Weights of a small sound classifier.
Training: normuon at rate 0.01, 1400 steps.
Rows from block 3 of a small sound classifier, named by matrix and row number. Each number is 128 + 24 x the weight over its row's rms, rounded and kept within 0 to 255. All counts start at 0. Numbers have three digits each.
Before each channel's rows are labels from the 100 clips, of 14976, where the channel reaches its highest value: "lies over" is the class under the peak. Only what is clearly more common there than usual is listed. The data: synthesized solo parts of chorales (CocoChorales). In brackets: how many of the 100.
# conv: width-5 conv, stride 2 (model.blocks.3.conv.weight, 192x160x5, standardized in use, each kernel summed), inputs 108-159

lies over: C#5 (29)
conv.99:090115141101180148097147124119112153104154162186148176088135120092140052099123180126104150117140138124148142126116098103128118161111166111101111115148116115

lies over: G4 (47); G#4 (36)
conv.6:095105149120142141149229106137131111108134124151123130134132118147171096086160156117112117148085177155142154178154144140124173134100144147113126125090110132

lies over: F#4 (28)
conv.87:095153151131146110109099086142160185139177117137085151115123151133166113114132107128115128193136124118131105147123148100104141107181155163139126126149130132

lies over: A#4 (28)
conv.14:121099101133135114108131122152088158123152145144101134129178130169107062148125163116129117193123133141173139124104106151108131184154100117163095139168141124

lies over: G#4 (53)
conv.55:167128136155100082117088143117125134145124123141130129112123124108103130124067110097101128089096139109113125159095105146146086130132145121155122114138150108

lies over: F4 (25)
conv.181:090111140127164176169144117106108138099143144098095116113123122137143098127104125132109113159126114128142153126105121108174149112131113154143107132095134123

lies over: B4 (34)
conv.98:124123154091181111139110147147162134163114114122143130109120137137109143107135099153111136086147132119098126092129125156055142100120120092106121141112115163

lies over: C#4 (27); F4 (25)
conv.5:122155095124118150181159086150102135105110116164121128104145144128096105106139112142113162098151123159108134140151163117186145144122077129084148132105169107

lies over: D4 (32); D#4 (29)
conv.35:097127116123148118099165133139119143100169116192132156119200128120161138091118153120182110164122113140106093133116108103125128111146134118108109147094099089

lies over: A4 (42); A#4 (36)
conv.57:133143132120101115091096155147150123121135092153125103175118154135112116139121197123130109106113108148135119176148121167085133062136119138145145148187137127

lies over: G#4 (45)
conv.147:168106131169153126127109124066096135165113131109086140148129138126103142099168166117125093184121161133096173115088132164108124112131087112112095129150129129

lies over: F4 (26)
conv.145:108162079158121151132131145116188118140111100132085112152110140132127081155145164082190142118150115165170138107122152133101111128149130118173100135125160100

lies over: D#5 (25)
conv.158:104134165158170097179120144132110148154127137105124146124115170148111134093091120117115131106128153115121120149147102125142120109162120131124202183134161120

lies over: C4 (28)
conv.17:142094124154129104111139218122150120176126122127102190158173123101138139118137134099115101117087144158175133153115116167118141146079126153124151120144101116

lies over: D#4 (25)
conv.124:154121090108126125123120113093144145087133073097156128169079163164104114121115169095180127097092121119085157130101170149108133151162163139123126153181145142

lies over: G4 (30)
conv.137:103110131116147118105115126111123145142139159189136129116126143145138089111135131131140159115163115133135112113147083097097144124119156148158161108144141149

lies over: C5 (55)
conv.3:110138130097122069091077105116125140133156109137129127111140157106118169103113125126099141128162077144125130119127124110160141144086119139111140092095138115

lies over: A5 (52)
conv.185:109138114116117079090126129113129156162104200163146128148069142144099130117120111143120148149114167114135153152156113116161112096115131152124151148119101117

lies over: A#4 (51)
conv.131:117104124152140106126154140126128145118147121086117115130139108171124130180127158093127165186177157112131151149158133132139129136138137127153104125119067109

lies over: F#4 (26); E4 (25)
conv.121:113138179148096154105114157118155157152107120133165150137117138102117150139096126141092115111130164164138172087081125185151147137094136135117099101126099147

lies over: D#4 (39)
conv.90:108135139127146113093119163140121130136105142144123086127119114115115112143106113140092122122101117116175106088125094119119086111148107173084096129108159079

lies over: F4 (27)
conv.132:152157088109129094141137127113115123130135113138116148105113134159100123131108116138162123146142097099140122159139120133128169097134101178118117149172128122

lies over: G#4 (25); A4 (25)
conv.133:159152126126108128168138137120083093097169141144108158133163141136106111116145106133119103095075152135157109156153101124160160186131125140166128158149107109

lies over: E4 (27)
conv.96:128127155118135147116111124148143117138101144148124108136106128111099136120108149120147119083137112123105134130097151169141095121102137136142136139128161111

lies over: D#4 (27)
conv.70:131168121118161159116154108168107094112138084167095152112113145113148112127142137109176089154127089115136111117100123101117120168117111156113111089121110123

lies over: E3 (41); D3 (25)
conv.110:114119105158120103114170097101147154126129128108129089149149127192181130156116138152122178129119095116152115099121121103202173157130158166136119136092133118

lies over: D#3 (32)
conv.186:130150124158118124160132124159123113130120123151087119128169118140125210122152143124121087113116116150141132124151120146145150149151176088100136137121157135

lies over: A4 (26)
conv.120:130104110123119141184122151111152080110121111148106138140154121115149171138122144132100123108105132159108162142153123154088055116105126146121167109138148129

lies over: C5 (35)
conv.60:153106106149135077171114100098135120132093110147116110126116071133135110140160101080137177070158123129164118160121116103125094140143146177129145124141150145

lies over: A4 (27)
conv.28:123098138116132153105137109118131167148108102153120093152106163115119118094129177099099147096161109103140158151141141161104128076113116156140115113137154117

lies over: F4 (40)
conv.45:136148157116129157191168139088130136160118146164113102171131138155116089148120105140174175104098095111099133116129134139176135121138138094096169149096162175

lies over: A4 (34)
conv.119:171132102123119122109127132109138159108147118126126127080153129133118178163133148096121102168179114126163087113140107173145113126132129101116096127168113092

lies over: C5 (26)
conv.165:112093130131120131168112147135086210165126125086139132108094154099117120113091113123098134119126121109125127145168151131156139190134143130096129119140122148

lies over: D4 (42)
conv.107:120150167144143129152141156135140139124103112083109143104069155126121153154128132209139178153140103131094121115143167105198123147088099173133173122110116139

lies over: A#4 (45)
conv.91:074167109130126138169165118173150114103148117122159104152129114129089104173129130138132143204158143108160113145171139095121159106103162133110121126071111105

lies over: G5 (34)
conv.112:150137170125090127123142145133185133161153124083143069148150095132142120128140155126147128172123108126118113149140094126155138116184092117082133117081127100

lies over: A4 (47)
conv.74:133146139138134140131149107126103131107093153145083106132126132133153111120136083129096099102080124145124144137121117105132098110123122145135119097128168104

lies over: A#4 (28)
conv.164:141133121144097180147122141138111186167138141122161102158150134167137094125103167171122138109149136152142111103103159152091132156080134142117102139148117145

lies over: B4 (49)
conv.135:137129113117098096166124109124137099109165204108191119111116118081126086097168114146164084126113118153123145110127099091149077191146122114129107118121107147

lies over: A#3 (28)
conv.12:128081123125157090142087130137175118119126111102149145087125134146170110128102106142163121132110142094137116161107132162147133137190105089153144188133134149

lies over: G#4 (47)
conv.174:110105155124168133122124114143141114129138075137129074121125084132153149149094180131141109154136144144152157170105147141097129110127130076135109092092123102

lies over: F#4 (36)
conv.51:141137115135115140145151161101081141098157133129120149120137115110110110096102148127153095144131143100120147144096140102156159096062104168148087121106147114

lies over: F#4 (31)
conv.19:086090101099105111147110138119091104106120090162129118144107132102128125118150125116097148088173085118121153127114141157133122134136101180092153097148127138

lies over: D4 (30); C#4 (27)
conv.144:139108093135116136163178106104102091125140196159134150151123146169124165091108135118105115095088141127105134113151137121110092105110137122149145126123140138

lies over: C4 (41)
conv.123:105125088145164147088089164091139130140141146117142131119112135135108145148120138165116134115126094095135151141087124128148102117130131143152135095156109186

lies over: A#4 (41); A4 (34)
conv.31:161112113129123134129106110120113192129139111094137130136131119148145119161149125119110164142129106128132118134096107068125122134082094125141084130122123115

lies over: silence (85)
conv.40:183141112164112111129135150103111093113120119108124150125162138170121128175139151177136148125089113131128105138124106120180138098100094115131126157181114123

lies over: A4 (58)
conv.160:123105131121118138151127122095100112159089126082104157177152115127144121125125126109109077185119140207156102128137156165155108134146102123152165107080148134

lies over: A4 (30)
conv.94:147105091159143128171121123144149129122097140116135143100120151142094094115134161146123125111145122139096133152109094103122086121120146132104141119101189144

lies over: A#4 (39); A4 (38)
conv.155:120158132153129078104118133135136125114149127148089114134089137130124037153134087156125117148145121205117152106110113137101131117123123190123129142097130130

lies over: silence (79)
conv.171:153179135137147109125120155115128149139109156116110130132150125135107193101128089122153104109141141083114132081131137108118132133122169103166137132123131114

lies over: B4 (51)
conv.128:137143108170125137176127130129150153113100161066142107132125090133098106117123152180113145118166121124102127153117119103120137098131105088123149133104105137

lies over: D4 (26)
conv.115:099150108130147175113104155139141125116107179102123168150108109123126133100105112134114099116130128155128139090079095200145097199126112124195143159126098118

lies over: E3 (38); D3 (26)
conv.34:162169114133111101111148117126143120114091115131118155134147128153139100155155154088087104126128138141137097127094186115119141144105108110125173113082134117

lies over: B4 (37)
conv.168:163153123099118125143101133098102142151130181114126154163161099137102149105106130122140141123138132094131108166137125120107132175131171114103093145131103103

lies over: B4 (32)
conv.188:133122108157155144096136093142132153141131138130145056114115110178144106122122158122135126097123136118144110113077144117158139112132165137148083106126141131

lies over: D4 (30)
conv.101:132140145143127136106090105131133171115136148153105112155169169096166140144148146163136124142126117130115095111111093090128137134124115134132095143107172113