Weights of a small sound classifier.
Model: 2.81M parameters, log mel input, arch crnn.
Training: normuon at rate 0.01, held-out accuracy 100%.
Data: trained on synthesized solo parts of chorales (CocoChorales), 39062 training examples, 2.3 epochs.
Rows from block 2 of a small sound classifier, named by matrix and row number. Each number is 128 + 32 x the weight over its row's rms, rounded and kept within 0 to 255. All counts start at 0. Numbers have three digits each.
After each channel's rows are labels from the 100 clips, of 14976, where the channel reaches its highest value: "responds to" is what is common among them. Only what is clearly more common there than usual is listed. The data: synthesized solo parts of chorales (CocoChorales).
# conv: width-5 conv (model.blocks.2.conv.weight, 160x160x5, standardized in use, each kernel summed), inputs 0-79

conv.97:156207123138155109114120106126142121185193193096116117126117165049172156138084198152126105137106122104093108085132151108073097079175138098098139146109105066157103105141075185118120163131128146089129175166124139133165146134105118156093099111
responds to: viola; note G4; note G#4; note F4

conv.141:115088099089107146118151120164098142144129110120083168106139153130092120027068168119112137055124085112115143162112115115121145138121157178068126108211132116106173085128103060116116120144134126134144174138099122120093106132102074124193164158
responds to: flute; viola

conv.114:138084068124118180129103147134110148137115144112147132132146067179164120091118101094176195188127144087143114145106050096160142138142147110102156105098097113081101095110163075107157114159143107226106123113104105099113065162179180122073102082
responds to: trumpet; note D5

conv.1:107129134111145164184108093154169109089151137182106090093155118152135098121164153140080137144134166161131078158139152128104138091127087075084101088092171153112122094080123095139136197135130169125067146080142154163103130131057109131156086099
responds to: violin; saxophone

conv.115:191095120080070092125157115129104136139159064187139148187110114161061079118123113152147144157142155132114139142094129151126141095106089059099128088107134091138121077136140132155113122110120132069110170073102158090159099136140142112121110161
responds to: bassoon; note G3; note A3

conv.57:173136115150060150129130129136093141053179122131075094106116141142089087173151110111090082134108127082081187145144122157127083123115204092109095144220146131112141136153145110108124056113182094040115223112105125078143129109151172121171134115
responds to: flute; violin; note E5

conv.41:124113101103082097139173166190116145153130193090084139146112163169126117073133098123137126104095112151194141114108115154111072111126125104113100115181130071123126170083149058164089141130081125125094113096126157148142110142117130148192130120
responds to: flute; note F#5

conv.12:137095178154082097169101157156094131128134104069172124185125103154171112098139151146119100152108178156139143104149094138087018120133119138134136094149138119110106154155128071136057135115128196191087146111105172114120123136185121128164140151
responds to: clarinet; note G#4; note F#4

conv.45:088112107139151109110122193113103125112120109114188106083124095181152107094088162154151164065126158097178136084134122188119123112146195164157115138122146138202162116136065104081118142098071130091125092143074140119100097185106102135161144137
responds to: clarinet; note C5; note A#4

conv.59:127121115153194090085130112138150136145127105082127145096115171148158143112095103154131123134069132105106102134151170117179127111112086054114170115162104066165148165155158201169144112103148145146221148171105157143138157122089126126086114152
responds to: clarinet; note D4; note D#4; note C4

conv.129:181090095119165132189123125110132095118139085144126154152101102101145137080108089140088105109188152137121088108175119144202186141153159143152134087130093164092142149116118096157153100167151107080081189212085160081155048149132119103153141187
responds to: bassoon; note A3; note D4; note B3

conv.6:117128148137159095104194159170195109134127171073167172098118105127126125032085124186120125117082122135144213171081170128144105026059077168150146117164077076113122121119105123134106090087055176106126148126134083096114142103155100197154151088
responds to: flute; trumpet; note F#5

conv.76:110097192101192118123089114110099130100163114103112135085162149104171117097146139127110113108126139093115131132116098136142122156143152129169116163147150147148141117030166103101132115097183083121128210117037179104109107117149153143116109184
responds to: violin; note A4; note F#4; note B4

conv.28:158127136110139131104125146105119092074158111126131156172089156176093094063073169136111152092095130147128163156104076144178202114099116157124158124112164137162192096099098128106134123095098060137134099165103122071133101129121115102106163230
responds to: bassoon; note A3; note E3; note G#3

conv.30:120049155083155174106107110137145173129121139148151114105135136121098130158090120139136070144087134088083160107100111141159137113136242097119158159129178181153122153119135101104136091118219091168131168087149132088155132156140178158133094126
responds to: violin; note B4; note A4; note A#4

conv.127:089151101088098151118136196155120126174110141124101115203119120089110117118113143099118135161092103164181121129116104109132129120101101124113109118144140096137126076103136166183153209133118095077140103130111121105121087089093133131150123160
responds to: trombone; note C#4; note C4; note D#4

conv.93:155175090126205126110102095128118078065087094146080118153169124117109105160171097101115124127165192141086063143138217097101111131158158197095125138107149118151125166131114114104083107116140233115112111132131150120133180103112135109127127080
responds to: violin; note A#4; note A4; oboe

conv.108:107103171157089117190114097045096099158109108121145106119083133140118117122082165157180135139196121138128132125130104146149194160127115108084198186110145142150148135153138070093135102255239140123111102094188128113072105104141121135072125109
responds to: violin; note E4; note G#4; cello

conv.0:138100176149152181184121071085133084128166166084179111190231153169107085130129107081080148120059134162112102116092132147079092154048127107113149129097096079110139103116122113135115124126062189106161135178152145114122161138102137168153086131
responds to: clarinet; note D#4; note D4; note E4

conv.87:108119109153117179161073103125132104159104144123136190112131129148098118187117077116145081136102127160112102126118103128058232156150099106129135165134107099159152158118181158111123155073111131147160138099101095179131161128114078104101128138
responds to: trombone; note D4; note C#4

conv.102:160122127125142169147147152099133129076092133132117139167160085109159084145171126147166096200057172119149108121104143154108119170104150127114180185127166122113139126173164153101162174106086079147102138079089132137072121112153120028114097079
responds to: clarinet; note F4; note D#4; note G4

conv.26:123147181091122146082165123178086141105117146127111114093112084143096118141112146121171164115143132175144102109099123138192177137161142129140127132141161173127181140102146099088138082238159083135143108102192136109129133094144096111095140160
responds to: trumpet; note D5; note D#5; note F5

conv.153:048114102134144135105129128107122121132153081121113127136148163065050087125085125159123156084094128148165130193091175171117173123151128111125166156164068175135117089158138129173183142120120158168176166153086122119121174117118094190104089063
responds to: trombone; note D4; note C#4; note E4

conv.109:105122100124132084096118122172122176130175093137095118141141148195070132099085147110083122132115119066127111119115115111139111101201095119135146164225165136112128190142111121136129123160121128104115210112075133130109114095164118140194148135
responds to: flute; note D5; note F#5

conv.38:100093089093126094113074127104121111125078112146082158189177108140067114139111140143084111155184095066115104162150112131202159135131118134125124127189136109148188143167128120163189137209150135073136117125110056127096085091137108091165100166
responds to: trumpet

conv.75:154139119089155097161162087134193083137105097108080085209086155121078113175086141094172186078135113166089128124111128136140152104073182091127141152097122107148118112170123107179141111079138210144225106178142126127151074180148101062075142131
responds to: bassoon; note A3; note G3

conv.119:102128126100128109164126128124116136101199162150099138157153080054096155120098141122167139130144113160162126112098118140124174086102043159149111120141133132101124119072142145128156114103119085088151131114062105161073136088116255105130171070
responds to: violin; note A4; note A#4; note G#4

conv.31:126108136165051176071120150159091081106094245128150109077162127140216119144099159074113117087126159131186188119119165180152125117149142116142148131149118161107107190115167109130164157072141129142111162116107137137137119159126148066133053081
responds to: double bass; note G#3; note C4

conv.139:061163138136141147139106179191096068099150113139187107100134113103149132132155125114122188127102161162178122132130142117132124062107125146131109091098181165117102144106140154096082126133099114063110057098130108154146142197164204139063157154
responds to: violin; note D5; note E5; note F#5

conv.150:093091162148218163168118044106125099131143135173078137112103105121133137132187143106130097155054146095083104109156112090104137124129146119098183151127207193116174120078133091114136070109180164110094128121118137101128129123114201089114126123
responds to: bassoon; note C#4; violin; note D4

conv.78:089115176100130116124096150164103114158075124134135159194160094197144112044111131136140122126148159126150098125124134099161124099141146126097073087106099069134104106103111162131155171169130125099141078112115139138122071159128135151132222123
responds to: trumpet

conv.40:122125069087141072153085178131144158127115131103194133123181148166163108161102141122098177130102120143154128177130099136164175173096150117143130108210149092123108147129108128184242078142127171161081112134128148101144051086105125054105081132
responds to: trumpet; note C5

conv.149:157104128116142177167122117138104131125135123131067104215151134139060123033183128114152216143100131150138122129123130128189114139118041124130147102118151151091164132105076121121172116120114131112145084114093131131100096113153125127111113161
responds to: trumpet; bassoon

conv.9:100122085111140101156107140107099082147146139105058125236113113143087103114160134127128174098137145191119072101113132135156133159145072091134120143102163204142221143101126078112112107154107212203097111083109163107122114115112139108083116184
responds to: bassoon; note G#3; note A#3; note D#3

conv.121:111104092145154092149167090105147141126145176170140071136080111178141106170062110151104138073102150152118140147151124146135097085104160104076130124105133114126092063120129159118113091141136121145106168161147115175102182189118194184189154146
responds to: viola; note G#4; note D#4; note G4

conv.88:176121126160146103107092121093108115194144141179108109128120117075190123121132195147151104096060125102121117128121155104065083131143030061153158149085117118121095152179112158132133099092124133095120148186090135158159168106103109119066110081
responds to: viola; note E4; note F#4; note G#4

conv.66:148126114159094107139140109142128113132079213106097115150145121161162161163108082083121140119144162142093152117255141105169115193158205104142142177190108099071120163159163077082098104143097106132181156185140104122080133140043127151178143120
responds to: flute; double bass

conv.3:152189076103158108134095130109080122103115160148169161109138127135117153202130196157117139169154153069123137102157086133135075128188168083095180117110156182123160058133132127129097124136128102073150214128097086107086144142114098121137147234
responds to: viola; note G#4; note G4; note F4

conv.137:096137092114141113133111178125122144157105089156152120130110113150125174104137112107117118110198188130054097114203200169139067148118073126158085156121148121159178126176106101149127110187132164180082148159111137170092136154198157089114130052
responds to: clarinet; note F4; note D#4