Weights of a small sound classifier: 39062 training examples.
Rows from block 3 of a small sound classifier, named by matrix and row number. Each number is 500 + 50 x the weight over its row's rms, rounded and kept within 0 to 999. All counts start at 0. Numbers have three digits each.
After each channel's rows are labels from the 100 clips, of 14976, where the channel reaches its highest value: "top examples" is what is common among them. Only what is clearly more common there than usual is listed. The data: synthesized solo parts of chorales (CocoChorales). In brackets: how many of the 100.
# conv: width-5 conv, stride 2 (model.blocks.3.conv.weight, 192x160x5, standardized in use, each kernel summed), inputs 108-159

conv.27:408568514409513539519552404511474456462540512559465440520582529515352573500557549564434425529603450531489530492466520466495573503489576515454478583611449464
top examples: horn (100); note A4 (32)

conv.33:531539650493507516373452472457485525506595537482614551492468585516501503460444540578462537433481592469403473499556512459572509469443421473506526427451490537
top examples: tuba (89); note A#3 (37); note C#4 (34); note C4 (30)

conv.134:483543520567432488482450466456461545403483518492443517476409454526579455429540564495518490467480469437473440504422481615530467555531414477535542545580468487
top examples: bassoon (99); note A3 (27)

conv.169:578380475491510549478549509508504408517435483499526424474465397508483688485542483506515476505584521498586608519555520498451456485504514497543458473480507493
top examples: saxophone (96); note F4 (27)

conv.173:466411471412492479533503600510533493478523510566413610532495477446442623504529475461508520479515459441499537491565475598402473448484477445497515488533567495
top examples: clarinet (85); note D#4 (27); note E4 (26)

conv.43:472527470524430583398542467480531563576551502517594595520389459421542465426447570480540495507513451475501596492494585467431519490479455460500443493480515537
top examples: tuba (84); note A#3 (41); note B3 (32); note A3 (29)

conv.67:434532515548519432414475508549524644467569541427548464472523525518530422585498602531492563584519484499504520477477497493515459461502601574455466413596581542
top examples: clarinet (84); note A4 (31); note G4 (25)

conv.103:557576439453471437615517465580518441441497577605409596514487437459432383455496522539564519458440565574503500461488532446437552525536521543582530580513500422
top examples: flute (42); trumpet (37); note B4 (27)

conv.16:446435468589446570498502399495427498526470430520441398536521498490394521464467610444412526454476488457385493514488485474413436473546550429503558533563597475
top examples: clarinet (100); note D#4 (58); note D4 (35); note F4 (29)

conv.25:526465512467431502412497449494470510475497529499536529494374526512546510488445500462432530489498493577480438436654436525475543503575474453458589559491479597
top examples: double bass (98); note G#3 (38); note B3 (29)

conv.46:557445554453529533526576543581506522461547509416506485475477554491568555509524495555503506454460424467471481406477461472648543558447449490503557489478475514
top examples: double bass (95); note G#3 (35); note A#3 (35)

conv.82:513451540412411471508522492470479607510520446458553469444430540501575553554450569502546587452451553449477514557492491489543525566575529450462502439417507505
top examples: violin (95); note C5 (37); note A#4 (29); note G#4 (28)

conv.24:475470531475455500503419408518545508557476644419497449574477587516490547516591475511546585464524495453490516493498518523404441422520502464588539554381456501
top examples: tuba (98); note C4 (42); note D4 (41); note A#3 (35)

conv.38:526525516564563438544462495460426561498527492539530537483467491508507476569532512479465513541495502574468510515452518565419526485509436500499571477549506476
top examples: tuba (58); clarinet (28); note A3 (27)

conv.21:501545480484562440430553535556515535498526487545437493526514473506488442481503484448561464426498487529550513555447485473429606442462495453479473518460486511
top examples: bassoon (66); note D4 (34); note A3 (32); note B3 (25)

conv.83:481497521430476492596441469450464485509470477439558532508417537465531546566562457561513546424517498475430568481454525424541587546454507475411506477478467437
top examples: oboe (40); trumpet (36)

conv.189:495483491411490531486464564389568593549439426463538493487574513462493551473495472509445537442512476562550522568525490512545496549538478543469477505489463453
top examples: cello (76); note B3 (35); note C4 (33); note A#3 (32)

conv.102:526391518498459506489391482527464504429515518459469409475538519536481516474531438400525428539515520510528552522482605522463505444472524537456498538586473522
top examples: horn (100); note A4 (36); note B4 (29); note C#5 (25)

conv.178:496394559424454466554476528560499508486417484414538579512515509412525465493568514529480517431542484442566510471490548512475471504618480570439450628492531498
top examples: double bass (100); note G#3 (39); note D#3 (25)

conv.117:525514503550494493546430485460551524557561447472527494478440487511517458505507491477492460612522548575554400439439478500475548542473466463457461461505483472
top examples: tuba (94); note C4 (46); note A#3 (39); note A3 (37)

conv.108:480400503471465498446503487467525438545410402520518422418446408474490471490430480574492392545580439475460506499556536617487496494471504566458542460620564501
top examples: cello (89); note C#4 (39); note A#3 (35); note B3 (34)

conv.61:498627550457455522394459476458438551447515518523445587455502510523504475478498488531472527480456482547522433563477455455463467519551470540490659583493508497
top examples: trumpet (37); flute (32)

conv.53:643441562438530419427488531507541445546484486514455566506479516446515430498585534475429487513459494444490493512522493531479473481471510510468469451602527487
top examples: cello (86); note C#4 (34); note B3 (33)

conv.62:457440486524478520464485529544473512484506532556527444371482483492433478489544433413480475485465446443552513554500448482424492591486496515634487508461483528
top examples: violin (49); note G4 (29); note F4 (25)

conv.86:500507495502536491438508508535515550472531484566493514559517458448575458479537542523502564551500467509511487448488460516492522448523460545425545431523576492
top examples: clarinet (100); note C#5 (34); note A4 (27); note D#5 (26)

conv.177:426499518507566471504492539506535497555470440583519500470314572458574540546524496495496494533381537610460566574583539532507461504521415415415475479377473428
top examples: flute (61); viola (39); note A4 (25)

conv.141:515489620544526470531523464539524471486533540575557462491468484469544459470509571422542480572428451549542489550528453442621556442530495439414436525521550521
top examples: double bass (91); note G#3 (34); note B3 (30)

conv.105:518498474610512505501659475438504588505552498443410534436584496516514561539502507578527521456492524489440546492533486497658505441515499457551471495435526484
top examples: bassoon (53); trombone (47); note G#3 (35); note C#4 (32)

conv.114:468555471411620501513473400499522531528520507424536426585749597542580586501495541557527447485530548550496527559417506470573584406536540537459487546538514456
top examples: horn (82)

conv.39:445471501461476478456473510531559504508675589703518573547533527524525535449523533453519442535472503459554490506382498527460555470507488605479424483542537442
top examples: clarinet (75); note D#5 (25)

conv.143:468543563534455455557548491554547546486533490584532468497475418578384402530575556467551475477458494483449508528517479501503410473549482546442605564481556476
top examples: viola (63); note D4 (30)

conv.118:508512524438522595498469447558480472546494465495521453565491431433519436518478508564524491535481515660429425496357525491457481468567483502438584537494506524
top examples: oboe (44); viola (40)

conv.79:585525476541524438579488576513565509554411511426569505481520494537482507545443458389485458558493469497519473515474569461581492524473474440550350482506462491
top examples: tuba (52); violin (43)

conv.162:508565604557500615432543445558494505462497496430502510445573500519484582514550538443477423540525519546484499442539564413520619575507498493589497430472450403
top examples: bassoon (99); note G#3 (36); note A#3 (36); note A3 (34)

conv.127:522541456394519567647463470532537428519479438426466481474508479427483478433424493486478477428529492504532515421474424522530482510412608453507523528519539469
top examples: horn (49); trumpet (47); note A4 (27)

conv.65:447553505475460466500555565502552531530462498429516513456549554606584495559397536562522504556534511476497621395508480470468531489489502461492437485401531432
top examples: double bass (93); note G#3 (33); note A3 (26)

conv.68:489474463558458519469579481517476478486527587482396587485468442570463475538505459454429501484493423522437454559453538447494535577502504512678519573489535512
top examples: bassoon (97); note D4 (39); note A3 (35); note C4 (33)

conv.95:568500478589429432454501507454603470518527422528526648487493509519456610442439510492453447479434511492570511574494482501461474535482592531528488507521500553
top examples: cello (100); note B3 (47); note A#3 (42); note C4 (36)

conv.176:571477486434387562499506609482531417528465427470510544503485560438477561535431463509562459565525494494513514488405506503602559454442401438541488533483471443
top examples: cello (66); note B3 (28)

conv.7:409455488523461399530470565463566562489501514512456441520533446525534593485473466475450367455548449451500507561521429621569487442556445569445512479439506452
top examples: clarinet (93)

conv.56:485415530478543554454530427490479342520510476504483524458477476514424484456530605524470488423421468373444503550441560552469563621504512480450547509528512509
top examples: oboe (68); bassoon (32)

conv.54:509537467580607525557542496538479471390589469586501439520572452539493363455438452571548489521469414541410513461502494541452534424541516551495480484532512473
top examples: viola (57); trumpet (32); note A4 (31)

conv.187:569473486560571595479497401523454589565442458478490459522538542478443591516496462440469473449531510541385517537498508506471548370479547519476492498563491491
top examples: trombone (53); note D4 (35); horn (32)

conv.157:535618419536550479477467587521442450440447561420453495528583539396418529416474539456357406446474504532549515507438485585567500455527569562509420446536513511
top examples: cello (93); note B3 (56); note A3 (29); note A#3 (26)

conv.146:494375477483557539605491549492520421589509527457479450472547501506412541613496541539475617540533529545498521448391470460455462446442567504454486509496428436
top examples: horn (98); note A4 (26)

conv.104:461505440510458534472547525538506549493525479490461480414454439511466556469536483625496468514522485508560492525604522407541545545503540543500460518557576504
top examples: cello (98); note B3 (43); note C4 (41); note A#3 (38)

conv.44:518494590598471602509431488543517546522510463404452445530508459456493512485510507505428445536408361518499566479499490562555461529497486509527453556435567451
top examples: tuba (69); note A#3 (54); note B3 (38); note A3 (33)

conv.50:480594541500469435506347566585583471486436509508569570468363556439546410526587480542485532505466523524477502497529571499572451580511518452502484523467498497
top examples: flute (54); double bass (43)

conv.85:564450412500450544499505639559491430464543596517598569564446496493495575498520512579481435492522496451512468464483516561475440485428467497548443498520469527
top examples: saxophone (93); note F4 (27)

conv.72:472529537440467569594504574552537531487440510481479450545420469443514472424454537425494583448516460433506511429505563476361525502474514461561482437508494480
top examples: clarinet (77); note G#4 (34)

conv.113:469514463523430535587575436503504427484499476614514500499483503412461549463594608456613474517524553510499510467568509541455497529468494467499497416521509521
top examples: clarinet (88); note D#4 (50); note D4 (31); note F4 (25)

conv.18:529470529482388485466596477510504531505499475484463471527493496444490525478582480465531462460535553501463439456412539444489464486448511526458543533523525557
top examples: tuba (78); note A#3 (36); note G#3 (30); note A3 (27)

conv.126:486554506565544485489515438556446476484394435464587531569480538476442590379535466507505493534495430559466517522461534460545448546545540409529542473487447436
top examples: flute (64)

conv.11:394542514417517558538524504598435445524514539513473451472571506434419570549445506653502537544561449388497496525429553542542473411434430397510581425455468530
top examples: oboe (100); note A#4 (40); note C5 (38); note B4 (32)

conv.191:480520469461514450527478529477506510535526424595552483507495534447478436481474485387465517486583511408504448474608485471481409469532565473543416414499560467
top examples: double bass (100); note G#3 (42); note A#3 (33)

conv.161:512512451519435552490504421502488456494545455469404535564548391552538513471487425630601461470527479603455530531434531557458441520549507523549515415476434530
top examples: viola (84); note G4 (37); note A4 (25)

conv.9:527446423480499472479529633525507482476626582538567521507470515481519474508495499484531501561607502460562432453488454564408417591473534423510485492488530443
top examples: saxophone (89)

conv.52:480523558525504476484457471434533430531497493577488469509499449544550616563469668429426479508369510414413506483443551543469550561456487481403495446512542488
top examples: oboe (59)

conv.116:463483448540509457450517528496506525480530548485495426495593511516498446454506471559554456528660549512516483571500494539583445554519480592493477432494470557
top examples: cello (100); note B3 (52); note C4 (44); note A#3 (43)